{
  "model": "contrastive audio-text model",
  "dataset": "read English sentences (LibriTTS-R)",
  "time_shift_ms": 100,
  "spec_augment": true,
  "text_encoder_fused_qkv": true,
  "text_encoder_parallel_block": false,
  "text_encoder_inner_norm": false,
  "muon_scale": "match_rms_adamw",
  "lr": 0.0016,
  "nesterov": true,
  "adamw_lr_other_params": 0.0017,
  "steps": 8900,
  "epochs": 72.9,
  "weight_decay": 0.2
}
Rows from block 3 of the text encoder of a small contrastive audio-text model, named by matrix and row number. Rows with one number belong to one neuron. Each number is 128 + 24 x the weight over its row's rms, rounded and kept within 0 to 255. All counts start at 0. Numbers have three digits each.
After each neuron's rows are labels from the 100 texts, of 14976, where the neuron reaches its highest value: "tokens" is the input token at the peak. Only what is clearly more common there than usual is listed. The data: read English sentences (LibriTTS-R).
# fc1: MLP up (text_encoder.blocks.3.mlp.fc1.weight, 1024x256), inputs 128-255
# fc2: MLP down (text_encoder.blocks.3.mlp.fc2.weight, 256x1024, transposed), outputs 128-255

fc1.421:151158166112152122079095166120152144116153150139111148087130138152099133122103141085135127152122147130131121130112158122117094106143106150097130138148177106113162138141163110147130144075183183155113156100117118144127096142139118133135115152121076141122160160123133137077136116152146111125142143136116142124128105146125090132124160144076148094119157132101145107118184118150104078106125
fc2.421:156157107135130138087103091131142131105154098110123124134142166103158153116145120106125079117104138122102141110108130161157117119170094119116175102068137133125127172144147118106135163142155127122148152131107104172093130174088132185149121149113122075123097091129171137127111162150137136128147123119118143128126157111142146141103146137120153102100133131182122154099115169170147150090103
tokens: "that"

fc1.313:154152132131138141151143115158123116116129111141096126123109099164115060097148094111153108143107118152118168151153120129094124141115139181089146134138111100135131132106135143097086107151155109089121132124130136167105127158145107131140086167132095141143163166133156111112121126130138121086130114132143141126129108112165145156115149100144094187164150124140122130092090102119130048134152
fc2.313:133150094129085077167156116101120129136074129087137136158089072142103137130129100130115135139128117149160127142149120116092128151146115141080133144142127160114097091132106177107123115156110158151132140097151116109125125092122111152148160144113084124085109183100174105107131173101125126125120120129102114114160103107144168147138100117150121144130145129143136077137099128168173105174118
tokens: "me"

fc1.729:136085137145140115120114110102093094118134164145168135125106124110114152122124142143110140126090099129116145134131156095141158130122124137145092142130079129114158157133128093121149114148125111116105171148104157170126122123116152143162090125101113176146135117150135140115077158127142121127148122145140127108099134104152145093110143156131112125127185137201117136115126140162127113152134
fc2.729:111162147115121153108168133139128119135117136122130143108147155097099112127134096111126095121131134081106131138152131121133125153113082118093135120110111092162122148141133147157134095180153135105116166119159090134152184129103116174133143165109104104108113177107140131150147137089128135163119105128130116168120097130140084137128106093112098130091100133114094137153147127173116111127086
tokens: "i"

fc1.767:126137087074123145150134119110128141117126122124115148125151113137165149101126152110133161085117111111152149128150152097064162129149152112120096116130112125140162167133163116101124141134144122164162112156114144108124116147120146128089136132113144140142125118079140142139131119170090171129104129091114121150158129093153139125078133126081136099094147141144053140129149138168163101123166
fc2.767:143109128126131112105133119143113126142131148160140128128132155143079164117153108101083122148104107156149142127132112161134115138116121167128169169111112122125090094124093118139139147159099127145085162143165135139129178136114129105158124091101164104162124123144087113138054129184125119139120120183152122107160147106119140136124170133117121110129145131104121127114185145154109084147135
tokens: "and"

fc1.606:145097111171124184110112156129106145105092070142127146106131118141163102111129095164130082133128150139132130138046136132174111118117089132120121115139089164128181142154144150137120121162165177176116165090107125132125106138124102158125116119107098150122144154117098111135157116122115139130107106177151146158172101094120101140139129117137109110159163103126112128109153104155120129166129
fc2.606:120131109125126156162111129080164135149144115110126152104135146126152132143164104136147139127121166097146094121128112157110150118128097126140080122127160136159118140148117148135155118134166163116133138082153147112086074108109143127148143136091093119096118106144153115139112143126118108095155135116110115113161110118169116164151112170086127182136146138138122139152148062119154134110141
tokens: "the"

fc1.250:125146142104146112134124157146126159121191090138156121143150144094125116120145125103091130145158143180141068109118097100137139134153127141108150105096140125119103116149174081153164096171165118132173143137104101146128106122113136149106121097055077116134135163175196139129121148122133140172090100133104165120106072128122111135120138183115134082123141137123077091124146138108148163172118
fc2.250:132128135120119129150122125116128101139131140117116115048100117154148133110087137137156135153062083132091155094134123105143134144094149112138147129081106137167132097110112145184146140104119096133137128129141134141135172176107147118085111170113117124108154134108161091152137175116118124120166114167115156114109141095138172146106121133190147137161134110146125124136124146052120126119099
tokens: "the"

fc1.52:126125128160147179133100139133114148162153164143107122140156103122066120131114134131096100139105091147138115131122104121102098128138122101143131128119125110089135107129117120125148105120156150137113116118115121157101145165121104147148099088114119144149134159137095156122150110113119147153119096120141130100066095127147128137157148155162166096104143091126104161160073162165091167174121
fc2.52:165108133099090108145139155147155149157125124099108117124150127155136143149132087076141112148148095165182120115114133146156114118120156133129143117090103092150138099110153105121152176163131142131103123145122135126133142138115101161136122136158155129103118137102108125136114175118127111160097130162122111145126136144136144153136120125150133128130129137131101082161101096135127056139108
tokens: "the"

fc1.39:164160104148149132133202146114117155129125203111074114056078108131099154139126079158145086122133120096144138123160091127115114138132159177087108126104115131151118156136140146181142068143119131119102143122098125106148133147142137136120101153118139116121121127132083141127116144088105114166092128097124198130098133104115096107153133125138160128146131136151150105111170173102159120118109
fc2.39:154169159114133114113153116122111146109133153119087074113196125152179098130108154126140099150141118139125123122100160107151142165104141126160089158157145124154155144130089154136136093113098108116061147145107136135182136135184130107102166090150082129119134126107131129091145132122165108135134157109110147165102144157111110111123091147107141129125092157150122133128164130148137108130077
tokens: "but"

fc1.275:154141112170128113104127145145078167145095125098119075106142153115119148102166086121158122143165121099174110119107144124158095090116109131117132101130147114142172157114096111125143123156178159104131129119128132136094104134131109172159131133094067143110134125104113131124157102116076139174142152131130115113115133159135154156125081162127121098116174120109110097135170147138157087133131
fc2.275:153113132131075118164145137133096115095106125111068148130156116100111105129138133176131152137097147151168139167141049116125101112144106134163082097145135129086142128153145118106177135139134132120135081085127124157148138163108138106127101153119142120098086138139146130132159128127161135114143086134111128123139092154099096159146095141097155135165117120129147118154127118095133154131146
tokens: "he"

fc1.578:119125115144139126083123142137118086139149141098116171133115134110163128136130123168123124122140087118140127109137135136118134117110072107120101131109100147119134158084134137184129148100180117097115139155173149144082103125162145118058112139116121103135180185115128097127095149135121140156136107116112147114161091109125164146121135092157070148136108162140151139133171138145133139160163
fc2.578:174132133118116143186119118132126105149149167100134126136114118117165115141141125121096136122086149149135132146182141120141128113113153129125106154108143088118112130156106082135144115148138148136142119092083127158104137139166109132137061142136165123143154104159151115141153148140121102116148116135176116159133153172137143103113122144146100136066124081089064137164179114132149097090169
tokens: "<end>"

fc1.381:125118115161140113114111117142132121112132058126139114133163126124092112144128125132132093099114157162091141129060147116073119148122146143114127103155149115140121129145128139124146145122122117128100120092143151181183123179128124132154128131115122081137129169115101110128119138164133149134120146175116153137137136084140113139108125128154136114159114155138128096155162151141150130102158
fc2.381:114147144132142146136112117108122117170135133127113165152128110137130108111070166135135108121097114121103139143120134131131097127144061092133150135117119122148113157169147084111160156090131151172146148127123143160120124143098112148165143144086151114124116133137095117111144162110132105179148122130089180127095158122130099149119085125122167155114148151133175092120135143099128167068123
tokens: "she"; "<end>"

fc1.152:105116120125122144111129108111093098147088182137114121128147119160104145111099161104129168130119130124100154150131163116124130131131147132140106161136129163170134173146110116108122149144138128117148142145161125099123121191101143140133118104139174154148150166090133180101106126109171141127135106113151089128105147150116122148184111077179135110152092169126152129134113102169127153172083
fc2.152:098083141168161113106167158169098138111124123093120121077094114144168139129099132123119113106109149134171104135125148138112148109128129144159121148112173134096163077136104121161090106111118154161131146107088117142082135098139094097151086128138154116156127127149146102110140175115131096102092143107133156164133159099119128139132116160106140157154139115123150122095090135093140112121155
tokens: "his"

fc1.239:147155118162154080129163117127138091172136126141155126104129164107136141145127135143172181171144099128125107131144165114133172138115104102135123179093127127095132156118090125172132109129113104144108100076137156128105128149151139123119163130147117137136127132122143144089108118150108145111127157163146106103125133144147136140121106105140082147120074134144125139108162139167159131114106
fc2.239:156144125176129087148116101122146119130118123150136093128133122147120124142167179116147121117137139153107107145135093156105132136173141153096176172102156147078157147126147138108092149159088134089122113093121077100132135104169124164076131081117120184142113107086154101084124140127126190139181151096090152141121126159135114194130129148113122176123149096068140144077092097115144123140082
tokens: "me"; "and"

fc1.427:108149135140120103119096127123101116126116093133177116100105106144135145179137142133092090151124117079118163148129115107119133128160110132128141109173088135121114112152143154148096113144159181137145134115116106132152084159097119140112100140144155147137111144161113138164140098119114131133105053145119149133143105145116126114100175113127135068097134100125154152108090156183178119089173
fc2.427:128148108115164143110187136106087117159114117131090129093105142117185137103146117121118121143098156125120123148126159108142163108122102115131086114094119162154106146127117156129119097153109135155132157164110098123128088086144142128117141131105142167173145159134128131109182088103122147155150136134136121145139113132095109135105060160113111151111100155157152094175104127134111168100200
tokens: "the"; "not"; "of"

fc1.299:158138109149136142141110136143153125113136186162090126157104163131155107143121181151092130139112105144104141155121114129135111154137163129128165083122047138155097108165118162117114166124189097133094108109140133106140127124140140118155079091155083128134146144121066100170157091142158097162137141145095129132124143098124092108113139190119188134105163127100089129135146120144140168088152
fc2.299:141133112125098145115154114140161106121164198112145109155170130121093129117139163138078093143161124136101177115128107129120149167107080133100108120138158126112110089150142122139128098094183126103111091165142146143092120120121117084099129157146094149160072131138105141135102090087129137096155147123074145111101073125172134154092173115132077105145125119120171109122151089136137124159141
tokens: "she"; "<end>"

fc1.75:126160120145152129117143138116156138127101122097092117125096143118051150138103090141096132185093099111136117110107132108148072115091130135120177087158115124108129137124122134158094088138166145118136100116148141137125145145148132160150142125105098089137111155114143134121125114154150119148093122145149157109139131138136132158103110152092154134137149105120125146167123121161130129158123
fc2.75:175139143117131105137084177132096103129186095122118083108175129120161122121119076100129120162097101109142157129121106141137100140129160081153102131166109140134136147131144097090154151135129112127104136115114128177120136186125121138118105120158108132096112127121125160125133134139145126163155074111146096144095106146110133127175112152155131102145100095154122079122120131095122150113168
tokens: "the"; "of"

fc1.390:157145132133112143114142129119142159157179102172184090104174143134124120114154134095133140107124089128146132089120128143131160157116100122121156096132112163144116160159148105121160159187100101147134173084061155102143124168126158154117115104121121129096145149097102144157109110119128092130137120150105108178120098137094135159137138132115078143148127162081115102119120084075122169191134
fc2.390:112124187129155131144078166153112106095141091101131109136109140100107091112119095108093118118155107122114133129131160166163101144135148134120148125126117113182129120126150115155141133121182144096145102116115146159110114161152131102156091082189134134155152101117157099115129137123116172141114121127138138120139097074119137153137109171167127104085140171093153087124141128103130135133147
tokens: "that"

fc1.151:145096128089149125104079096129123124144122102138135145108127130150153123106111115168107101076141109094163188111141112111146175120115103132139131103114130099117123147150135131139162129111169085165162117138159140127138145133099145120113122109147119151115151170139157136098147144135138119102147156091113139151105128144113121123095124115143158122101121170149144135098072080152084124145152
fc2.151:124148150129074099156139132149136125138137136136157082135158164135144139093115143156145170130099155157140099157120180161131159127142145137153120132093143124113129152140128136153138128113138156097109062102085125120167157149149111151115111150114138171146157093117112108128131136131140166124125133112186055100114138123099076107150105121128127117167119139122076148104101099152128164140166
tokens: "the"

fc1.683:144145132129106129148134104134129103135087119152135180119128108107118130132095096128118085109128110092121116149130137106085127115126190083172128101129141097153123094103122106139160116090116098141115121148138143112172158153094095115116150111128141066151125182165162101147102124099122132133125131134102104104159091166129110063052149137138091095141144146142154123134173142093152118135150
fc2.683:158100091187142099170083140183102142109127131104122158098108091153131096148136113081131135099157102168093107110144154101133136156098142105141157123094141100146106136154120115082147137099111105165145124129139145149105126134107104129141142158139148124137101166141103178118128154169111129131076112141106144120121137092161154143100153119159094102104151141158102114153124109144074123071094
tokens: "she"

fc1.592:190159148148149108086137114124152123144155124095120117080152110142081146125127072140109103133141111104128132093158161132150125103158115144098148162081088121111120141117128138118140166143119123122129176138084142099119125102124142120120174124143106120167154193151115118158158138097128113161108165104112140109116106134149130115057119096128113147158118130157132131161173141070141144128121
fc2.592:122097120139131117127126095153117114112148119119102121136145142103140143136133141104151112106120094146137163141121098144137171110081178108086116152159138107134131125157145108105130134100076122116167161099134144132118124099163106169135123095117164146122145147145166128130095131169120154124118106108116130140108127131097111133163158082162094141138110102124103108092154091126110102080094
tokens: "me"; "you"

fc1.168:101092094130126108173128159169142142109147138101120120143162131129129110130143082090111167124099125106193133160101137133129133141150103133150129094159143125132125132146114106133163101144081120121152131097147137090105096152132125170162151089099149101085164125142110116108149100139082133126188114114116122140138117124151115150087121126146169167124179106119091123136125149134110087131114
fc2.168:131087101135106143161066162112121136136133111149125129162135149112131097147122113152110115139089159090107149123108088094170152108134134165145111096119148160126150135086139129089150108151119088085137121119126157158117114140101129091128144130096114119144099140126088150178124157144144133141155104137127102123168107131133163155164128133111118143174140149126115109149135109075124168137149
tokens: "she"

fc1.700:128092130096148107141133145143102161078099156121102143146140126137167108147129091134133154149174096123137172142088139111140139121100110124126137078127097119173127122107132090105146116150113118107107164156143101109064161102161137102135143122102127131093114131125128119154107151183117113106125128161096129133122081113151101162108119160130121166127123161145149062158105126064109114096138
fc2.700:141130098182125114114147152101132139136090140092109098141130123077111108126116163161087126083120161143089121108139133147133136113204152138099108129185118136138114161096112140147119126101057121099136123185137146100118129107111108148095162150073126133128118149169118117178105128115114098128126085140141096139115111167153192172117115143124142147133166113106101109133134134095128151148116
tokens: "<end>"; "he"

fc1.531:088108097119138134145135146135137125148151140122071130162082133136144117116140117114069153139152152123131120183135125101107106103104136109133134135143112149129175121103139125154153119077205140133122106145138089136172133116114103127140110122112111144108161066090146170107133133148118180132087092107101113134159133111078109137127140108171147118148114095144150165125129137132160088111142
fc2.531:147138131117117125181119061150073139133151134124126149148133128130126124123155148120186098110133126118102121163151116144120138092108111117122135147096135106093159118135142129121128160159111114109123101148083119168064125138154099120126107126102148129166101115127102168120104103132122132116149143071131099145125149114160099102069165158079137127126147159116121115124071148164147118151149
tokens: "and"

fc1.66:092135136071135148107072105149101145162111145109136136115153135092113140144140105156121165116136181141078157120126130178122100134132116093127156140147109111148113123176115124111129147107114127167142102127116094133114213139112115189166135125119077118116080183146117150108166129122118126126103122143141078147117126125131149153114094081131157061118108139131112103122106179175120125148126
fc2.66:138101152101151095141122138139079113090089117126134129107146139097099107191148137162136136138092144070134172127094139177095070141136152125160119129145104103104113121138169139130116181111137140095139147136141122125138179119088115134093147134127143150153122102125103132143124142124131126088165109141081138116127129097172107132118129091154127120150133111145145119136115154117124102158146
tokens: "he"

fc1.693:157147074105117104143119086156173134126124137168117123114125117162128104129142187076067142142132155153121137155102122117078099126151166127160161135124117138155109121158108144136107137119129120132180105137158146144134103095102143128118128110087154120167155140105102114153118126117138129082157122148112148094121122167129144096127140108167126108122093147112139088146143136149119113145097
fc2.693:073138173147099140124169172160129136076144174128106140116115117105124133121117178077125139127151133123118125141104087138133107138089058146124136142134107128054086134175150125127152110123111104134131149145124100128094102137128148141141121126134137146125148163099116137134115121088116155112121126154101135145122131139084109147131172138156110101106123105179151144077097123111134113102131
tokens: "<end>"; "she"

fc1.598:133108144166106110141139158142120147117107176119122097097137130137094137132095145146123146162088122135121142121100166141123131124143149124139109102106146098151099152115127050127114157095108138106108129122116135134109144145108155143117122081125099084148131165119125127145081107105143092138117105169148142144125131102121130142151105121163122132119112132111191064161193133160133144139093
fc2.598:165171110156113132149124075160119127135177145144128112141178127135172113120112132162137125104098150098100118170142178098097144126130072105167137131162166076130118125132102117134093138120187098160162151055124161133114162135109141106128127123079103095156139196125118179163093121139110109109106107136153157130142141149110137102123115165112127142115154124113092128135111104149111144118147
tokens: "his"

fc1.378:150113154112165155129084128120104111086146107161166133121107122119160102132154129136136138135145101109131102191126144118126122136124126101161163106146105119135094161126131091137136104121125119178134154155122135126120110172150084107153129103112147121151133120124157149090123125107113106125096089149104133157109138163164152124046136099121112175100161136099125136152125136134091142131139
fc2.378:086100163117122113157126116109138114163117115113088165103128161088140113109130148143128109126099098123090170139100201143117147147137106147098134135123083102163137169151127140128143128082121197130097082166171139173101139119143137153145109168136139120161143107147149113110147132160097131111112135107086095137097147116110118165129099109121139130136139138121154147163153145092112129104162
tokens: "<end>"

fc1.590:134122116159098141157068123132130134149065137134126141115112128123125156117118130147141144174077089170145139121089123099125114132102108162162144098142202132168115159125119134150105129134129100097118161124117112142157116114137156144147147128119115096126128119107106096141131186155120140124092098130086141128137143097149118137128139135168128133160117111100123129123117129123173140098118
fc2.590:104173095105138170158140155124117156161132150118046132117140116111151119122141118159106126117085111133161191127114133160142144165108146141116107126134094091123105133167085148114136119170130102126155143151098158110109150115106126138140149163150178083130170112122101099133143100089115137139165110137111155141132155145150110129146127134077130149129152122125084161110105112126127124121184
tokens: "said"; "<end>"

fc1.508:113143125134109068114128113098132140105178143131124154150126138130128108100118132102135132126157112138122148163122151138138087132153148126140138101133119113140142137119133096144144135129145106157138124123167121116107106140108127137180128111079107137153129102146081162133130095149197144137162144121148071071134126109170142123133090127126116152132138149153135102111142141146117152143130
fc2.508:172112096164175127103141078115102160114122121085126141100144128138162134140105167134097123111119141119134105099120113102123148138153164116093117162090087130152107163119101110100131129166122103125118116114133120139109148093156108081091152090123102142176136120111116155147084130124064148167112143108169108148140164137162155124091160128111113129100144137126128111124140110133147107127134
tokens: "is"; "his"

fc1.129:132120136106107133135128179115123134125152162113114116142149120100144142147110094129119178157100109113112104150110112156165148116165064147135180151082134104121158109125141125121108137145131112132124118110125108131135152103143124105095099088147139124102159121143179132139102147120114124137123142112133115124107133111166145148133151128100124079166091134170112087174174151134147148121193
fc2.129:116152159186128135116129133126103130124117175116164163119173145146104141135075154094138157107109132136115126104135119149119160095117127087138137134156129159131104108150156127129120104118134108125128127078169119148127137118149119136146173100102098134145151177121111118064145086155124153131120121120116152079136098144108104108128137093101120114135096131125081135094143108156097128108111
tokens: "me"

fc1.444:141114065070108123133099140146114130092155159144116109146126125117108099130108103109081139104129147145131129139178176169090186108118121140140159148153127138130110116080132134148114157147122112180166128149138087143122141128118118096143103113128137136116123122113140131125119098118104160144083102112158141103178134109156133137150125141105105079117119102128074114119117115129156143079163
fc2.444:122103159107142162151158152115079095120109082164135155132125114114068114141112133172163126122123119114150131099121113117097136083110124142138144124136093111137173117089151067116125089132131110140110074112150124116124172147102131090168176107126129123117171129165136149127116144123133122128104146110117128099123080129122075136126128141130100072141096139134150166160109147124102157069131
tokens: "his"

fc1.701:119100122104147137174084145142175123163150110123146159162150138143117130112118115102122145147132132176153102169158104136156124082145125089162137127101106087161142121146099150104119126152122074129128131097145124079142090158081123114165131139092132135110155059125129122145163093150130127155111168145110146131145167113156113097124102078152069160115126164152099116135103108157138108118143
fc2.701:153131117117154137156131124147126150140157096142139103100165105100161129120160130101115182162097135109131128097102151125118131139151157092139129119116187156115116173136110161125144101145129107143158128131099115132103124152148073146094096100115128111087105147101125118095142100145106143145094141138122073114145109114128133087164140118097153113177095079147111136146207129107118129158105
tokens: "see"

fc1.453:144120127129057148122126110100128118143104138131137146123133104126153154168131095102099145105105125132146133108115171090110134110125102132167134143143086124140176114095115173141104158153170068194140138132132155142144150153136165128132137179123126138120132097113187169151148177173107108128125112142116107121123111079167092089131122100159116134110132150093137123124131165124123119114129
fc2.453:126120119083149125132150125130083129146116132152104146123100108117116116117137147126126142151125199116143119083121090136118108160080062137085127105164098142119125144116109142084106085134119134144149145106159131141125133153134109106142159134148114104130099094140164108148152087157124122122119140118117122144131122131095144132098192115118118136110082181102150135070127058146136120144077
tokens: "and"; "his"; "is"

fc1.285:088128147156116121131130163153106132160152178144121163137163132140131180149139106132078107127091143119129132130104138094101142149143086126121145114117139038105114098131121094146171124164127123122133155125121093098101125122143168092106097096142108123129150114092130127160165196104118127156114131136076144149149128142152092161148114135144117162121154138155125137134153154080164135198124
fc2.285:124116166134085088127114137132147101086113138135116089119118154117117124130105141120104127137177091174113197105134147133150067128152121160143130154154142116132121176110119137132133130135133107102143134127122131087125195116150078142138164107128125123119130116098152112166091145154111116142120122151130154147133114134140156166110070180157163088142109166068112123164138132143133118130166
tokens: "yes"; "was"

fc1.719:105084155129138124113155106122116113144126123126138092125161101135093151131110139135093140135115106111134106122125167118135160139102134128147084135137080148129184173102077131148110110143147147113137142161153140075091115118108130169132124121127153100126183180135175151130060118151069142152118104151130139133142112129130161124151119125154124137095141128067141143108202094173116123150123
fc2.719:114109151139171131118099149103109149104150127141151157119075092110164102085095086155135092107120133151108151159153116163120135138113136138122125110119108128154133109129116146118088123155097183140089138120120101115165136207121119133080141132131099082163126138148072146095151111077151162157124121116152102119144154150147102153142170112103107115104109119110136138127086068153159182115152
tokens: "his"; "not"

fc1.49:130136159136127127141128131095105152082118163148111158127146128137134136142156075126175148105129123134146110135090152104081095114110146120105102129141133102152122103133111128117146091117099101123156165140146157092116118129120115081138078108132077118133110179079147121143117126148097145108118154143103118106122147104146119111126119155154172122107090112138162132123121132114144058127157
fc2.49:088141106116109136144092106108180141131169154118148184168093125130156124140172156147118106076176135111114093111110156179140146168135122077136141132151136112120109095158145123137120115129104151122127131125114109103141124088140115135115097120088072124118159107120112170136107144166096112116104162115150113132147159104175112143127101125114113151126135122129144136117133114173142119167132
tokens: "i"; "and"

fc1.642:143136138100150156118112120124130127147108125133107123097117112106116120073092148163155107113101081079157157127072131154124129134148074131125136129136151160111072188168142122098133134123102194141096094140128150168146138125133173086106160105078139139120117152147092129075144150141099144135112147146071085140114148138142135146152086130137150112131167100132110133081139135127115133117147
fc2.642:120154106143153157138141097126106149173096092140129178116149130144130101090128154132159153145116139134119161094138129161149120111151149108102106111130117133137099154128125156120117110122095161146164100124102129139123095141108080129145122180117126106150118136114134123102155103179082131083136122149126132146125148120133130165100120134116119147183120120119140147137110162127139125132141
tokens: "he"

fc1.696:136138121135084114121102147107122124131114123116095092096105130094138137097137079145134096125117079101148111129141126085110135146138125133097130114145119128146071167136118115137110126129152126107143128129112109125172092101126111119153161131136135174149112124089106110148153146118111114186108112134155117131122157097161121108142098152137161130164151077147140153147094127129129166153120
fc2.696:121149128115118119143146153131137157165129093121095141140158132118120108156121128102113110112137161146154100155115143145120127097112109102110127116133056125159136119112154125104140105180129092175112151101106134109133153138126125139134103119080114104105149113113134142122146176102110169112107130135123166164145099147145108142088129075100145132108123152081141120132146136142138108116093
tokens: "i"

fc1.383:109151126093157152112137119120119147150121149114140146119130139128132190110120139116084145166132109089141176124073145103091093131101138146124084155133183155129119156142153116129131111123140103128147161100153138113129127129099119153145164157100148107121081130137091128134167122178088117140085104144097137121132114145126117116185121123118114139114127137126129163134152138080156134127153
fc2.383:079096117105127123110153149113142118154113115156102137149138115109142130139080151146133189122135142124149141151149099100096144107126119164120129121129097127066123119097131141141072117131126132106167121135153162114169096141102110123083112174140168146110121094119121124165146138077155123174148145133090134124109146125124130087115114111111123105120104105150159122134101104092101156119119
tokens: "said"; "<end>"

fc1.194:107102140145109106099112126114099133101150134130137183151139080104183143094104138108110153157125134111087117105137131106139131107117100121116124077137131089123167123166153108168141144148155111135096142124106117190157143107151139149157091133119150129110125119115168145139142104144131129158137138130135140138122102135134110111125145162093128116115136118121086148102149146138150098168127
fc2.194:124140094129144118143140163195080112121135123122074115200161124135083118120147112089119134098124132149182076147141060136132137134108138125137134130093119147166131101090105139116120114121101124108117118135125145128108094168115135138097161134152123115119092127109089114094111118151096135082144124083124151089120183144136124142147124128124153125160105111170121121139138117114129087115079
tokens: "he"; "and"

fc1.126:148123107115130172119126084122133137144118132161159087120116159124132112099155116092093114105173139141086139113141134122128145144100142132144103159120089111130114157117081121077134136142103074112125125145152143066111131125129115087160146154140139092145152128073152138102106124141113098150086159132149119112096172096163092129119145131146145167106125139100152160108124105108107137113117
fc2.126:120122155104081073168137157104166126153114125096150121139129115170132112105117093147106118109142116133146114100129172095122151171123138113127156115159072160127132122118169144151134113157141113162100158146163086103147130134136093092144093098137119145148139136120112113143100134094099150132127169128108111200110141114146108163142128154109147139137131108119126099133119120138166107166121
tokens: "is"; "his"

fc1.175:093134118143115167115161144144112159138135137124151131145140135139149057134137100134143120105149112146133145120104141161153117097128102160114134102164118096105150152141121121140116090118085133141130126138104148148086126160157094071126095089101114154131149166154106140134137129087120128109143108176110165140148142105152149115120122147129144142157132131143170142099113120114096108115137
fc2.175:135117092126137118123131098113133166126140130140137128106055141103121123118184146095139141136153155115109082164137104143127139110124103093105123158160138127139071126122141141133127137118121148103162132164112137117115109108130121122128163182117078137117127094142154114106117139146067163112147156121109083091097132184131085112117116090140148144147164129144107131146117115140191117123150
tokens: "he"; "<end>"; "she"

fc1.548:100095118144153121168129144139157168149084114152155126093096151118157106101098164111135158077137116093130146108102131132152084169139122122146082120099120119173077160144113098129160104104105119160184123131138177139134124163122171142103143143105079150176117135135128154162156139121116118132126140123117127147103108098115153096175078130133109124104117138120151136120154124109130148108135
fc2.548:116125117121133069108100119147139118142139098157151111128185129135135132119162107084171170133144142132145133120136094161123123113145147107128115098096170194115144135100179121109163139090106159062130104116153124149084090162105091125132093147100136129074128104120098132124160079111128154113124113114114111113140121100122108158179146137109170086149143064148112160129120131108119144129145
tokens: "<end>"

fc1.756:109149118113124141169132119181115140086104158159119108106118155195119139137121142156180164115156087149129162156124109131134117119150081131147146124101151098110105158142143129158134116126153093163126112145108105080146148122098104130116074104124134104132140163117119152152143113138145123152124148145122129129144123132146117146134112150111123119100127133157127156139130143149114136139118
fc2.756:083142121087124114139166093098170153131072137155101130172142136117144111169136118124108125109118150114102098116089160105144170138101142148119134098158118126094116146114167168128110067154119100154115141153128110125131142127101149121171115111143110160110080100089086108165120109106130139085079138196121156160160110137143120115146145142159138109141121142112121126168132087123092123100118
tokens: "the"

fc1.255:099141128105109090091112114090141112115117176143161138101126128148096119097100094137110152132123161116137146082150105103158140191154136134106142107143120116118148159121111129126141105130158123108099115123150129136166146146069153135149123132135125164134140157129102142151125079141138135135108147067122134134106154078128139142172134113109118166117115120121137106148118121133085165164110
fc2.255:122152113085128123106122154168146128132107107168103122140101131137145106165111109136131122118121109155124113158117151145118164113156137166119141155145146138126115136086130121132149127106102174151091138179111124150137143154191084119158116131158149153140096144145143098126158119148129126092125122101149101140100166117141073115111092096092129111182164142132133160134131161156160109105149
tokens: "his"